From a checkpoint of a small encoder-decoder audio transcriber.
Training: soap at rate 0.0014, 3100 steps, batches of 64.
Data: trained on read English sentences (LibriTTS-R), 15625 training examples, 12.7 epochs.
Rows from block 3 of the text decoder of a small encoder-decoder audio transcriber, named by matrix and row number. Rows with one number belong to one neuron. Each number is 128 + 24 x the weight over its row's rms, rounded and kept within 0 to 255. All counts start at 0.
After each neuron's rows are labels from the 100 texts, of 14976, where the neuron reaches its highest value: "fires on" is the input token at the peak. Only what is clearly more common there than usual is listed. The data: read English sentences (LibriTTS-R).
# fc1: MLP up (decoder.blocks.3.mlp.fc1.weight, 384x192), inputs 96-191
# fc2: MLP down (decoder.blocks.3.mlp.fc2.weight, 192x384, transposed), outputs 96-191

fc1.105 [106 133 180 147 119 150 137 157 100 177 125  90 125 111 160 122 106 118 107 126 125 158 134 138 125 177 123 126 110 145 126  67 122 158  99 131 111  89 150 132 135 140 156 146 135 107  84 126 146 129 114 151 114 121 116 118 173 123 124 101  91 110 154 121 148 165 109 137 128 149 103 108 115 105 137 136 145 102  86 134  69 132 158 150 126 130 173 152  81 132  91  95  98  94 149 107]
fc2.105 [130 158 163 154 121 114  78 136 122 103 101 144 129 151 120 103  93 139 134 112 136 141 111 124 164  93 125  77 161 101 148 141 101 120 151 129 165 133 134 128 146 109 138 158 128 135 125 120 123 143 144 141 143 128 138 140 150 159 130 117 123 107 160 152 177  94 152 127 102  99 164  91 138 115 153 102 191 197 134 152 134 141  77 102 103 141 132 108  99 118 141 166 145 153  90 143]
fires on: "that"; "you"; "i've"

fc1.341 [104 142 134 143 133 119 149 152 117 191 158 130 129  83 142 140 163 139 139 126 169 135 116 117 105 123 103 113 122  92  76 138 114 102 105 119 125 111  78 143 125 134  95 171 113 161 128 138 136 154 151 137  88 113 139 101 123 123 102 132 116 149 106 142 149 134 174  93 130  81 134 114 112 123  98 166 133 153 154 118 145  78 150 145 108 125  84 108 104 162 121 117 147 101 164  99]
fc2.341 [157 128 109 126 180 119 117 170 125 135 110  94 127  89 133 132 113 110 168 112 137 123  80 107 115 143 141 130 175 157 137 124 168 142 135 156 157 174 170 122 128 128 124 225 129 118 114 111 142 122 104 142 119 116 145 146 149 149 142 117 130  93 108 160 150 115 169 117 137 145 118  76  92  99 120 162 116 156 132 132 123 124 101 124 156 134 130  71 106 150 133 161  98 106 132 143]
fires on: "longer"; "many"

fc1.306 [116 126 114 120 175 124 106 148 129 122 117 112 130 132 105  94 164 149 133 121 111 138  72 104 134 152  61 132 181 121 146  88 158 150 116  56 137  89  90 144 125 130 171 122  99 142 144 130  96 125 121 133  94 128 101 145 127 123 140 101  89 100 121 101 126 130  92 159  94 104 112  82 120 111 135 122 136 113 104 101 139 128 146 142  76 131 145 116 135  88 104 131 103 141  86  98]
fc2.306 [ 90 136 168 134 138 163 162 116 137 108  92 127 148 130  97 140 142  91 169  98 184 145 119 125 134 112 139 152 143 126 146 132  95 105 135 140 115 123  92 145 151 101 154 112  94 180 153 130 137 116 148 141 118 144 110 122 114 153 139 130  92 130 120 102 146 157 122 128 131  99 165 118  96 100 118 148 159 105 119 102 105 114 170 112 128 123  90 140 141 137 145 103 145  89 177 103]
fires on: "two"; "mr"

fc1.279 [119 117 162 119 117 101 117 134 164 124 103 137 168 167  98 134 160 177 125 112 105 113 114 104  93 121 143 121 143 173 144 151 145 128 120 115 147 105 135 134 130 165 101  93 127 151 100 150 126 151 144 140 102 132 140 136 121 139 118 106  82 143 159 114 153  70 156 131  89 117 149 147 146 150 130  95 167 139 126 142 135 136 121 148 168 175 123 149  95 132 149  78 119 134  73 144]
fc2.279 [180 129 156 140  94 130 125 100  75 172  95  96 108 144 147 166 142 127 113 157 165  97 138  81 135 132 104 112 122 101 144 120 133 106 133 139 162 145 146 131 112 135  99 136 161 127 148 122 184 123 171  68 132 128 169 134 118 172 117 156 116  76 155 113 133 114 115 137 175 124 141 136 144 153 143 143 129 178 123 114 117 136 174 104 115 139 144 161  87 112 127 132 152 142 137 139]
fires on: "mother"; "other"

fc1.5 [102 159 100  98 149 141 124 100  77 134 151 157 137 178 122  76 143 115 142  92 136 122 150 133 156 111 137 138  90 123 159 128 163 136 140 130 137 167 116 144  89 136 141 111 102 149  97 118 130 118 149 117 146 138 148 109  96 111 184 113 118  88 138  82 139  93 130 144 120  83 117 120  83 135 143 118 161 151 149 148 114 155 112 167 110 136 111 157 140 111 100 112 138 168 103 151]
fc2.5 [121 153 134 136 150 137 143 123 104 186 127 115 114 157 131 127 136 169 123  94 107 131 118 128 145 125 143 129 202 139 126 118 138 125 152 133 131 170 134 113  94  55 135 122 122 121 146 108 108 115 136 133 123 109 163 134  96 138 117 112 152  99 150 196 138 136 204 132 162 142 159 137  89 110 137 159 106 117 107  99 142 134 163 124 162  94 156 123 138 107 107 118 136 149 115 142]
fires on: "three"; "we"

fc1.30 [120 111  73 137 139 146  86 113 157 150 138 163 147 142 144 127 163 143 134 145 147 168 142 119 150 117 136  88 159 112 117  97 109 168 149 130 118 155 147 105 131 152 148 152  94 123 124 144 142 155 145 130 152 123 148 157 147  78 123 153 134 147 135 125 108 157 110 166 108 146 118 114 122 155 159 121 154 117 117 114 129 113 107 148 163 138  81 108 115 140 147 103  96 124 118 148]
fc2.30 [165 157 167  88 146 128 151 117 118  82  97  98 130 139 140 175 100 148 141 115 119  93 144 143 135 139 154 126 155 129 119 122 182 122 135 131 157  96 103 144 134  92 114 114 170 102 116 117 111 142 149 125 156 142  81  90 138  99 144 142 121  86 112 145 158 104 130 186 112 121 144 103 107 121  76 111 152 126 134 117 139 161 117 144 133 113 174 139 130 116 129 109  69 135 143  99]
fires on: "a"

fc1.129 [110 136 151 165 176 122 111 110  89 150 119 108 124 114 144 123  87 177 146 125 155 155 133 138 160  77 124 111 140 117 139 120 106 165 167 131 157 130 125  95 133 131 161 124 131 149 116 127 139  72 169 152 106 162 126 114 155 135 150 131 121 144 114 180 111 150 165  96 128 135 152 142 176 127  88 153 120 153 126 114  86 153 137 150  93 155 173  97 151 100 144 124 141 142  88 120]
fc2.129 [132 164 140 104  95 129 202 127 132 125 130 130 129 151 161 144 126 106 156 121 134 111 129 125 120 155 107 134 132 123  98 125  59 164 130 134 138 173 116  64 128 163 124  75 127 105 142 154 130 132 129 112 157 134 105 144 110 150 141 107 112 127 147 140 129 170 117 108 114 159 114 136 129 104 112 145 154 123 121 135 118 124 127 139 199 166  96 101 103 126  89 135 143 107 135 131]
fires on: "seemed"; "stared"; "catch"

fc1.180 [170 141 126 139 144 105 124 119 121 140 163 116 153 144 131 101 112 109 149 146 129 153 102 100  90 159 150 127 122 183  71  81 170 119  90 148 149 108  98 115 129 153 121 124 146 128 131  99 122 145 137  76 139 125 154 135 140 140 151  84 107 145 140 133 129 120 124 102 149 122 130 126 146 118 127 150 129 154 172 160 128 109 122  91  67 144 114  95 154 138 156 129 114 134 129 128]
fc2.180 [173 102 141 189 117 119  66 130  80 142  84  97 169 142 132 141 154 117 106 115 150  90 144 132 105 150 139  95 130 153 138 150 132 120 116 163 112 134 149 160 133 129 131 147 150 131 136 121 149 106 166 132 154 127 123 129 170 152 130 106 136  98 108 166  89 135 124 122 147 144 119 179 107 120 100 161 101 143 147 148 123 116 133  98 154 136 115 121 131 146 120 146 146 140 166 108]
fires on: "a"; "the"

fc1.90 [124 138 104 104 167 113 105 100 112 133 102 108 139 129 135 118 148 101 138 115 115 162 118 131 114 113 155  97 111 129 143 129 129 136 118 143 171 145 101 109  97 113  93 138 145 141 148 120 123 128 171 135 103 120  90 163 133 125 166  95 158  82 116 136 174 134 121 100 138 163  90 149 101  54 136 121 149 165 121 143 136  93 106 125  99  99 117 157 170 154 134 118 117 147 124 159]
fc2.90 [137 142 127 127  55 124  98 153 118 109 109  83 142 153 157 127 116 147 143 101 157 135  94 122 174 147 127 121 144 113 121 158 108 131 113 131 127 134 178 142 107  86 136 127 119  90 127 127 133 130 100 161 138 155 151 113 138 109 101 125 114 149 169 129 168 111 136 113  81 139 123  96 123 107 146 171 138 134  95 145 138 120 104 144 147 132 125 155 118 110  79 118 135 123 101 132]
fires on: "and"; "want"; "there"

fc1.361 [143 152 149 177 129 136  96 123 142 146 106 150  94 116 141 127 159 141 112 148 104 179 120 136 117  82 120 109 119 148 117 108 151 131 122 137 151  69 122 109  89 147 165 142 109 159 110 168 147 112 113 100 122 118 168 151 104 114 116 166 129 139 132 158 104  81 159 130 121 129 140 110 132 137 122 114  80 134 135 143 156 126  94 145 192 158 131 101 136 111 142 116 110 169  97  99]
fc2.361 [122 129 143 107 122 161 206 138 124 123 116 118  83 100 148 127 183 123 124 138 169 112 119 109 152 114 129 130  92 115 119 137 104 128 132 118 115 113 109 176 124 130 120 129 169  90 178 150 173 118 134 101 146 137  95 125 145 102 106 118 123  85 141 135 114 118 144 157 115 106 118 121 102 150 125 144 133 143 108 131  99 141 166 146 147 126 140 142 169 121 133 142  60 135 112 128]
fires on: "most"

fc1.363 [168 139 147 162 138 157 150 155  98 139 124 125 114 122 141  72 155 135 167 121  76  91 143  96 139  81 106 164 113 146 115 124 137 103 127 128 124 124 172 150 114 103 157 131  93 177  97 134 148 141 108 156 157 139 106 148 110 130 104  92 132 109 110 152 109  75 122 111 124 156 158 135 109 105 155 161 184  91 112 157  99 105 137 120 116 150 102 148 105 118 113 101 112 125 105 131]
fc2.363 [111 141  71  82 135 144 121 109 153 103 103 122 128 132 103 143 118 149 131 133 147 111 126  99 158 151 177 130  71 142 125 132 125 105 124 140 170 117 146 123  97  58 132 119 150 113 159 136 122 151 140 157 156 116 158 130 170 152 109 163 140 107 137  97 130 100  80 136 110 145 163 116 163 168 196 111 158 123 133 100 134 107 107 153  97 138 144 123 142 100 116 134 147 128 124 156]
fires on: "his"

fc1.194 [121 119 138  77 141 169  91  94 121 141 108 137 115 114  95 161 165 137 106 147 120 133  99 131 129 149  99  97 119  88 114 100 131 149 119  97 137  79 138  97 150  99 103 150 143  99  99 117  95 129 152 125 133 133 150 136 172  92 145 106 131 100 163 141 101 109 144 125  92 124 139 157 141 125 123 112 164 136 142 123 114 158 130 115 113 112  97 104 125 130  81 113 137 112 126  91]
fc2.194 [124 165 183  99 130 152  45 108 106 124 132 129 115 153 166 153 113 158 134 104  85  97 116 108 138 118 113 134 157 103 135 120 108 114 121 100 166 166  89 136 124  78 132 161 118 153 118 150 173 125 153 157 108 148 141  93 181 128 159 107  97  84 132 137  84 168 113 166 123 113 116 134 144 115 173 136 120 136 138  72 127 127  95 123 142 164 142 105 107 129 115 112 125 138 131 129]
fires on: "are"; "said"

fc1.11 [125 145 111 127  84 126  81 128 184  95 136 134 138 140 182 107  94 114 142 113  99 146 106  74 140 143 120 135 144 116 126 119 122 133 150  97  73 151  97 123 159 134  79 184 142 137 123 127 137 165 127  97 115 168  88 118  95  96 151 151 147 164  99 128 114 112 128 132 140 138 154 120  92 153 127 124  99 134  83  98 121 148  88  91 137 114 102 121 112 126 140 106 138 146 154  97]
fc2.11 [105 163  73 130 163 135  59 121 104 185 122 169 106 114 141 148  92  99 154 168 131 202  90 118 137 146 130 103 158 105 131 138 106 140 134 162 116 128 112 115 161 139 173 140 132 109 132 141 116 131  91  81  93 116 135 122 155 149 152 112 131 106 110 132  93 138 167 124 112  98 104 121 130 144 104 144 128 170 131 146 153 129 152 133 115 139 103 141 113 141 163 130  97 124 113 144]
fires on: "and"; "on"

fc1.237 [145  88 132 130 145 152 133 120 168 138 125  86 127 120  76 150 127 160 106 139 135 136  99 102 104 130  89 176 127 118 162 123 112 124 121 109 110 119 114 172  98 101  91  69 123 145 118 108 116 139 115 143 144 139 149 119 159 103  98 136 109 106 111 129 159 149 133 143  96  95 146 155 126 114 134 101 143 137 160 148 128  90  89 132  97 129  87 127 149 141  90 166 150 100 116 133]
fc2.237 [103 117  90 144 155 128  84 116 139 134 122 104 202 112 161 170 100 147 123 118 141 109 163 148 101 121 139 121 166 114 105 148 143 101 144 129 126 134 138 108 164 142 118  71 101 179 103  89 113 116  80 136 120 133 153 141 133  76 104 133 152  94 136 124 162 119 114 117 107 129 143 151 106  94 115 108 123 139 130 125 123  81 175 165 136 142 159 118 100 155 132 126  92 161 125 116]
fires on: "comes"; "it"

fc1.214 [ 93 140 130 105 138 100 136 157 153  97  73 118 134 123 114 171  95 114 147 128  96 112 125 133 149 114 113 118 122 129 166 116 135 137 109 152 124 142  85 106  96 138 103 162 141 124 130 109  96 165 142 118 103 159 166 143 157 128 102 114 128 138 114 108 143 136 144 141  97 145 119 119  90  87 120 132 112 106 119 163 134 167 112 116 165 150  89 135  96 142 125  80 135 143 148 136]
fc2.214 [131 109 129 131 154 183 137 108 129 108 188 124 124 110 112 118 115 146 108 100  89 170 159  99 122 116 110 143 134  93 124 108 153 117 153 132  97 104 174 129 122 105 126 129 151 142 217 113 146  97 125 172 111 132 120 113  78 121 119 117 115 142 142 148 108 137 148  91 116 108  94 172 151 135 128 145 157 142 121 120  72 115  97 108 121 100 145 137 138 103 116 136 126 147 139 139]
fires on: "got"; "why"

fc1.354 [ 98 105 141 141 123 106 119 154  95 123  98 159 135  95 133 112 122 107 106 132 119 142 142 132 121 130 101 108 119 119 122  92 145 130 112 129  58 124 111 115  77 145 128 159 100 109 114 159 139 158 132  88 101 127 128 118  91 131 125 104 130 148  69 194 113 115  97 153 104 130  88 148 145 116 114 176  82 112 103 120 169 148  96 137  96 106 122  91 102 130 164 151 101 131 158 119]
fc2.354 [111 141 143 120 129 152 137 146  79 149 135  88 159 115 116 114 114 131 155 123 142  92 100 127 117 111 116 184 120 120 120  95 123 130 146 100 113 129 143 146 122  91 112 127 115  92 134 161 121 112 157  87  93 132 151  84  78 154 124 130 156 109  85 134 100 121 123 106 118 149 115 161 128 142 131 129 124 111 133 111 111 141 157  84 100 125 167 124 178 146 133 133 142 129 151 144]
fires on: "a"; "the"; "as"

fc1.89 [143 102 136 145 128 160 162 106 169 113 115 115 104  98 101 115 116 144  90 168 136 133 125 130 142 107 110 151 127 147 117 141 112 147 106 159 117  82 125 116 167  89 106 131 102  90  80 118 129 103 124 131 153 155 153 126 119 154 172 114 118 101 159 164 118  92 174 123 117 144 142 152  64 167  84 104 124 146 135  95 145 152 119 134 107 119  86 103 119 140 180 131 111 128 108 123]
fc2.89 [152 128 144 123  72 134 125 167 106 153 172 114 129 110 128 125 163  93 162 142 124 143  98  83 103 112 125 137 153 136 119 111 144 146 126 108 135 155 110 175 116 150 130  98 111 150 130 114 147 133 159 157 156  98 129 141 154  97 120 116 148 179 143 101 136 150 120 170  93 110 130  92 134 143 130 107 116 107 132 113 146 142 160 169 161 139 140 164 106 157 132 143 112 118 161 154]
fires on: "are"

fc1.149 [147 104 115 111 127  88 128 134 109 136  69 130 110 118 148 138 119 142 138 135  97 119 124 108 169 114 111 140  98 100 144 120 132 140 111 111 159 170 135 108 124  89 129 159 119 153 127 113 151 132 118 107 143 160 128 138 160  66 110  96 150  94 112 116 158 158 133 131 135  96  77 111 121 120  86 138 123 178 100 136  93 101 161 152 120 132 135 132 121 133 132 116 143 127 140 143]
fc2.149 [ 74 136  90 164 100 139 184 143  74 141 121 119 149 137 124 143 113  92 138 168 104 128 145 147 135 123 133 161 129 113 155 137 166 149 119 145  93 120 135 147 100 136 146  87 168 140 153 156 125 114 122 147 155 143 108 136 117 185 123 138 147 152 146 180 141 166 140 100 179 167 125 133 141 124 136 153 148 200 124 143 122 148 137 137 157 112 125 159 136 149  65  93 124  92 121 108]
fires on: "got"; "of"; "called"

fc1.157 [117 125 135 120 141 124 158 108  98 131 174 145 142  94 146 125  87 143 112  82 177 148 134 105 141 163  85 166 114 148 118 143 118 101 129 138 133 112 155 129 139 108 131 114 122 112 113 111 126 131 146 113 109 130 187 148 106 123 171  83 158 174 158 153 151 141 112 158 137 134 137  91 109 133 145 143 139 115 156 115 151 124 106  93  99 103 105 118 124 120 133 148 120 132 123 126]
fc2.157 [115 139  82 147 183 120  99 145 151 150 132 160 105 134  99 136 141 108 120 121 149 136 136 115 155 100 116  94  75 130 125 130 147 167 131 152 143  75 116 184 124 147 116 151 161 126 105 119 126 158 147 137 140 115 137 137 113 119 114 130  97  98 125 164 108 169 129 158 148 114 119 103 123 112 131 153 130 138 125 132 127 156 163  83 164 115 117 150 169 122 136 153 125 160 116 137]
fires on: "three"; "not"; "seem"

fc1.176 [ 95 116 152 110 139 122 102 131 110 113 130 130 119 123 117 157 122 126 143  95 127 168  94  97 125 141 106 108 116 131 113 114 147 161 127 156 171 132 123 154  97 160 132 127 113 169 129 146 113 143 126 120 102 123 141 154 118 127 109 114 161 153  97 135 152 112 134 121 135 125 122 131 160 124 132 168 129 128 126 134  88 111  91 127 151 128 191 152 172 139 165 114  94 135 163 154]
fc2.176 [119  79 101 111 174 165 143 111 149 124  93 146 123 156 141 110 114 135 151 108 123 174 161 158 121 119 139 103 108 127 105 124  96 106 140 159  89 125 129 148 108 149 106 108 173 172  84 124  99 144 102 173 101 121 121 108 107 108 145 114 118  91 115 120 135 124 133 128 123 124 105 130 121 123 112 109 140 150 135 104 184 135 113  91 116 152 113 122 120 165 130 115 182 136 143 118]
fires on: "up"; "as"

fc1.63 [157 111 126 149 107 138 119 139 143 111 144 113 104 156 111 130 113 100 140 127  69 133 137 128 101 111 104 155 140 151 146 140  93 155 105 113 164 157 169 125 135 107 122 118  93 118  79 110 118 109 156 103 102 145 120 103 108 106 122  99 170 136 157 184 115 101 124 117 122 139 168  88 179 106  93 116 159 152 114 124 142 143 103 127 105 152 165 132 153 138 105  95 148 117 157 132]
fc2.63 [113 117 137 159 165 150 150 140 129 117 121 139 140 129 121  73 136 137  87 121 144 147 122 111 151 117 134  69  98 154 147 124  87 103 130 100 139 159 103 112  83 139 160 117 114 134 141 182 115 114  75 130  99 142  82 111 158 163 106 125 121 114 141 128 171 163 112 148 106 105 141 131 129  99 179 122 116 135 155 136 126 103 139 131 134 124 125 155 151 143 128 115 139  98 176 109]
fires on: "his"; "this"; "much"

fc1.243 [ 99 110 128 114 128  88 104 100 134 160 104 100  95 124 121 106 127  82 146  99 121  59 129 133 115 157  69 102 143  95 113  91 113 119  95 113 104 144 114 147 131  86  90 157 128 138 120 105 154  96 133  97 148 117 124 110 146 126 167 108 131 116 146 108 101 147 124 124 131 143 114 137 118 167 116 164  74 131 121 162 150 115 132  91  97 132 155  91 147 132 140 109  91 142 134 130]
fc2.243 [131 143 105  89 182 118  86 133  93 140 121 161 104 128 132 155 100 111 129  96 167 141 116 139  97 124 111 116 126 133 127 136 149 129 131  97 150 114 160 128 146 144 101 152 112 144  97 152 128 122 131 148 161 124  83  99 131 163 129 132 111  27 132 134  89 161 147 112 181 145  92 138 169 120 161 102  99  75 126 108 147 121 160 126 146 147 155 125 134  75 193 160 161 140 100  87]
fires on: "and"; "of"

fc1.55 [ 85 112 166  96 116 153  93 148  83 183 117 141 142 155 131 134 161 113 117 101 115 129 107 107 110 121 104 139 120 162 153  91 179 182 136  80 114 188  93 130 133 136 117 111 133 130 148 137  96 135 141 137 134 117 132 134 158 123 114  75 181 143 126 124 122 158 119 137 111 150 124 121 137 123 163 138  81 112  72 133 158  96 120 158 146 108  98 114 114 140 123 131 144 105 140 129]
fc2.55 [157 124 122  93 153 128 164 115 110 118 162 138 103 117  99 147 121 124 162 111  71  79 133 135  85 150 135 111 150 192 124 123 157 126 128 199 120 127 138 129  69 152 161 141 133 177 125 148 121 135 149 153 166 126 146 109 111 124 159 122 142 132 118 114  97 122  99 117 118 152 167  92 155 112 108 173 138 155 133 140 112 119 135 107 134 121 127 102 138 128 104 109 124 100 148 119]
fires on: "up"

fc1.94 [124 110 167  93  96 107 105  99 126 124 170 120 137 105  95 158 119 133 112 123  88 138 126 126 136 133 112 141 130 167  90 108 141  70 119 101 130 116 142 154 166  94 124 102  83 137  77 116 178 106 137 163 126 166 128  87 106 116  88 143 161 152  82 132 176 193  98 148 133 114  74 126  93 170 144 150 151 125 115 116 139 165  97 114 113 130 117  84 129 133 132 119 151 144 124 118]
fc2.94 [118 150 152 135 149 121 131 107 121 147 127 147 137 110 101 159 137 135 112 195 183 137 126 110 107 150 129 118 125  96 110 106 138 171 119 127 121 123  98 129 162 132 123 106 154 129 127 141  91 126 124 135 139 128  97 150 150 132 102 147 120 164 140 123 118  95  68 100 159 138 100 125 147 150 152 119 110 104 126 129 108  84 181 134  86 117 132 112  58 143 140 135  69 147 104 160]
fires on: "are"; "seem"; "get"

fc1.357 [151 179 149  62 127 132  85  95 149 104 118 154 121 118 133 136 123 154 121 135 102 142 116 129  91 141 132 121 171 117 119 141 151 135 107 109  96 149 156 166 142 154 154 161 132 149 108  86 152 111 114 148 172 109 137  95 111 122 138 103 161 148 131 112 107 117  84 114 193 115 142 149 143 100 110 133 116 147 108 154 114 125 107 114  99 162 114 156 149 115 137 111 116  90 152 103]
fc2.357 [137 132  83  98 130 147 121  87 105 135 115 144 102 112 140 156 128 111 146 136 112 168 147 163 112 106 158 134  98 123 113 165 123 106 117 106 144 119 123 171 112 148  96 129 114 133 150 125 112 123 110  72  90 120 123 124 135 118 140 140 176 137 148 109 105 113 113 169 164 148 151 138 138 161 111 124 105  89 135 162 129 106 137  93 136 100 108 161 131 140 199 130  91 114 133 143]
fires on: "his"

fc1.191 [105 162  90 160 126 126 132 110  95 153 105 158 140  93  99 103 139 115 114 109 125 143  96 140 155 177  88 100 135 137 138 131 134 112 137 113  98 105 125 130 147 111 114 133 116  81 165 127 140 112 131 105 116 106 157 114 180 144  92 140 143 140 118 109 141 113 168 131 144 164 131 127 147 114  98 151 141 113 104  98 116 119 114 158 122 129 154 108 180 130 102 116 101 135 113 106]
fc2.191 [129  76 162 103 120 155 106 152 167 165 160 148  98 163  62 168 182 139 124 131 133 104 125 122 107 145 141 163 109 122  80 110 144 131 134 128 161 162 136 126 131 118  89 124 142 142 159 105 131 103 145 150 133 117 128 140 148 158 130 126 156 135 104 154 121 133 104 124 141 160 148 147 141 125 123 101 150 168 131 155 141 101 148  93 148 116 134 129 107 132 129 126 147  93 123 139]
fires on: "a"; "of"; "not"; "were"

fc1.184 [167 151 132 177 121  94 140 125 134 169 116 101 111 105 102 103 128 161  98  98  82 159 103  94 144 135 113 165 176 120 150 150 101 125 108 105  91 126 111 111 133  98  91 126 152 167  99 129 149 123  96 142 101 123 139 155 125 100 105  95 128 104 166 107 140 126 151 127 127 135 104  98 111 141  94 132 113  89 123 121 123 113 136 146 134  93 111  89  99 152 138  73  98  81 109 106]
fc2.184 [104 140 120 140 103 104  92 134 132 116 134 196 107 145 137 149 175 122 150  95 161 144 119  97 108 110 106  90 115 108 145  96 137 141 130 152 122 128 129 101 147 139 119 133 152 176 152  77 107 124 141 182 120 125 141 150 141 135 110 140 158 133 132 163 141 128 106 110 133 118 135 131  83  56 162 118 110 137 134 133 126  83 105 148 135 146  70 138 124 142 104 139  95 103 135 150]
fires on: "his"; "returned"; "better"

fc1.347 [133 116 127 125 116 108 120 169 150 111 117 138 134 137 203 150 142 129  96 103 141 131 131 114 142 152 145 179 112 131 127 117 148 153 101 129 151 101 136 134 126 116 123 122 106 150 100  91 151 129 170 133  77 181 105 147 111 184 141 160 173 131 116 126 157  99 136 172 117  93 111 124 140 103 120 142 143 170  87 153 114  92  98 132 106 142 156 100 118  94 140 109 121 158 124 148]
fc2.347 [143 104 191 135 102 106  74 114 150 162 127 107 140 134 149 167 133 122 140 109 156  81 169 149 103 170 153 114 126 113 102 133  87 115 128 141 139 149 140 120 133 136  69 153 144 120  93 109 100 136  99 142 154 120  87 132  79 186 124 129 125  86 101 112 174 129 113 102  58 138 150  86 149 170 175  86 111 130 136 146 127  90 146 120 134 126 129 115 117 130 152 151 118 125 120 134]
fires on: "are"

fc1.16 [105 145 114 110  82  81 121 116 158 146 131 112 146 128 169  86 114 147 131 149 131 132 151  89 148  85 138 166 147 112 169 120 102 112 136 140 101 105 119 118 134 105 137 122  94 170 169  94 128  93 143  89  88  94 144 152 130 101 110 128 124 142 139 141 101 121 127 119 111 118 138 132 160 129 103 158 158 139 137 144 145 126 118 125 180 146 130 137 126  73  88 128 135 137 130 106]
fc2.16 [149 132 162 105 112 112 113  92 124 140 165 118  88 143 163 118 121 122 135  99 150 113 102 134 127 122 157 126  63 143 104 110 136  92 133  92 148 152 106 132  84 116 106 160 130 142 169 163 134 123 139 136 117 129 153 150 120 130 154 117 142  90 165 124  97 141 115 140 151 146 193 135  51 118 136 141 150 144 113 113 112 122 145 106 154 129 148 184 125 138 143 152 130 104 177 120]
fires on: "two"; "six"; "thou"

fc1.340 [108  87 114 130 128 124 118 108 147 126 163 107 157 107 114 152 107 107 137 113 115 168 129 116 158 128  95 133 168 147 139 197  96  88  99 144 131 133 115 103 146  56 156 139 119 133 130 172 178  95 159 145 114 120 130 102 117 100 117 156 134 168 153 144 128 140 136  79 104 109 110 118 166 103 116 119 116 114 124 132 121 150 100 113 145 142 125 138 136 130 142 141 101 104 136 145]
fc2.340 [110 124 147 143 151 138  93 118 169 144 115 132  72 111 153  73 143 140 142  98 170  85 121 114 102 155 151 134 145  98 133 102 100 146 117 142  80 124 136 159  86 134  84  99 142 111 110 144 152 117 159 116 108 140  61 107 115 125 160 102 135  86 114 117 141  95 124 150 147 116 119 151 144 119 106  97 114 167 118 124 139 113 182 140  98 123 132  98 160 127 162 168 138 135 120 138]
fires on: "day"; "and"; "be"; "do"

fc1.172 [132 110  91  93 154 131 136 160 138 124  85 114 148 100 124 141 102 169 137 160 136 128 114 106 118 134 115 117 157 154 118  74 140 106 127 175 111  98 105 120 105 115  91 124 130 109 136  95 111 113 103 107 142 104 111 150 170 141 142 136 122 139 148 157 133 145 139 132 143 133 119 135 106 107 113 159 119 104 117  56 105 124 133 130 163  86 143 111 151 150 153 125 107  93 130 154]
fc2.172 [124 120 107  81 121 105 110  69 145 116 194 134 146 146 121 137 139  78  99 112  97 142 147 141 122  90 162  78 128 116 156 136 171 101 103 131 148 158 146 151 126 143 155 162 123 126 108 127  91 126 145 116 103 144 144 130 154 109 141 108 156 109 156  79 118  96 103 116  75 128 111 146  73 133 181 145 128  80 137 106 123 117 107  94 123 139 150 168  98 143 124 134 188 125 115 111]
fires on: "that"; "a"; "off"; "day"

fc1.242 [145 131 125 140  88 121  83 142 124 122 160 125 105 126 144 137 152 186 159 168 160 145 124 153 108 100 157 119 113  70 152 150 148  57  88  95 123 155 133 166 154  98 122 108 115 119 111 127 103  96  95 165 118 121 138 141 103 139 141 132 146 137 164  98 124 141 100 121 135  85 134 157 109 110 156 124  82 114  98 153 145 108  93 133 115 112 114 117 149 149 117 141  93 128 105 114]
fc2.242 [140 148 120 158  64 134 138 139 110 129  86  87 143 127 122 173  77 152 158 139 128 133  93 115 132 131 106 164 165 154 157  87 120 103 127  95 155 111 123  71 152 130 147  95 183 162 113 140 140 141 106  96  74 101 104 150 144 145  93 131 118 108 128 145 148 129 174 117 115 117 111  85 125 164 104 154 109  90 144 127 164  79 108 112 144  96 111 121 135 116 116 144 141 124  95 148]
fires on: "are"; "the"; "been"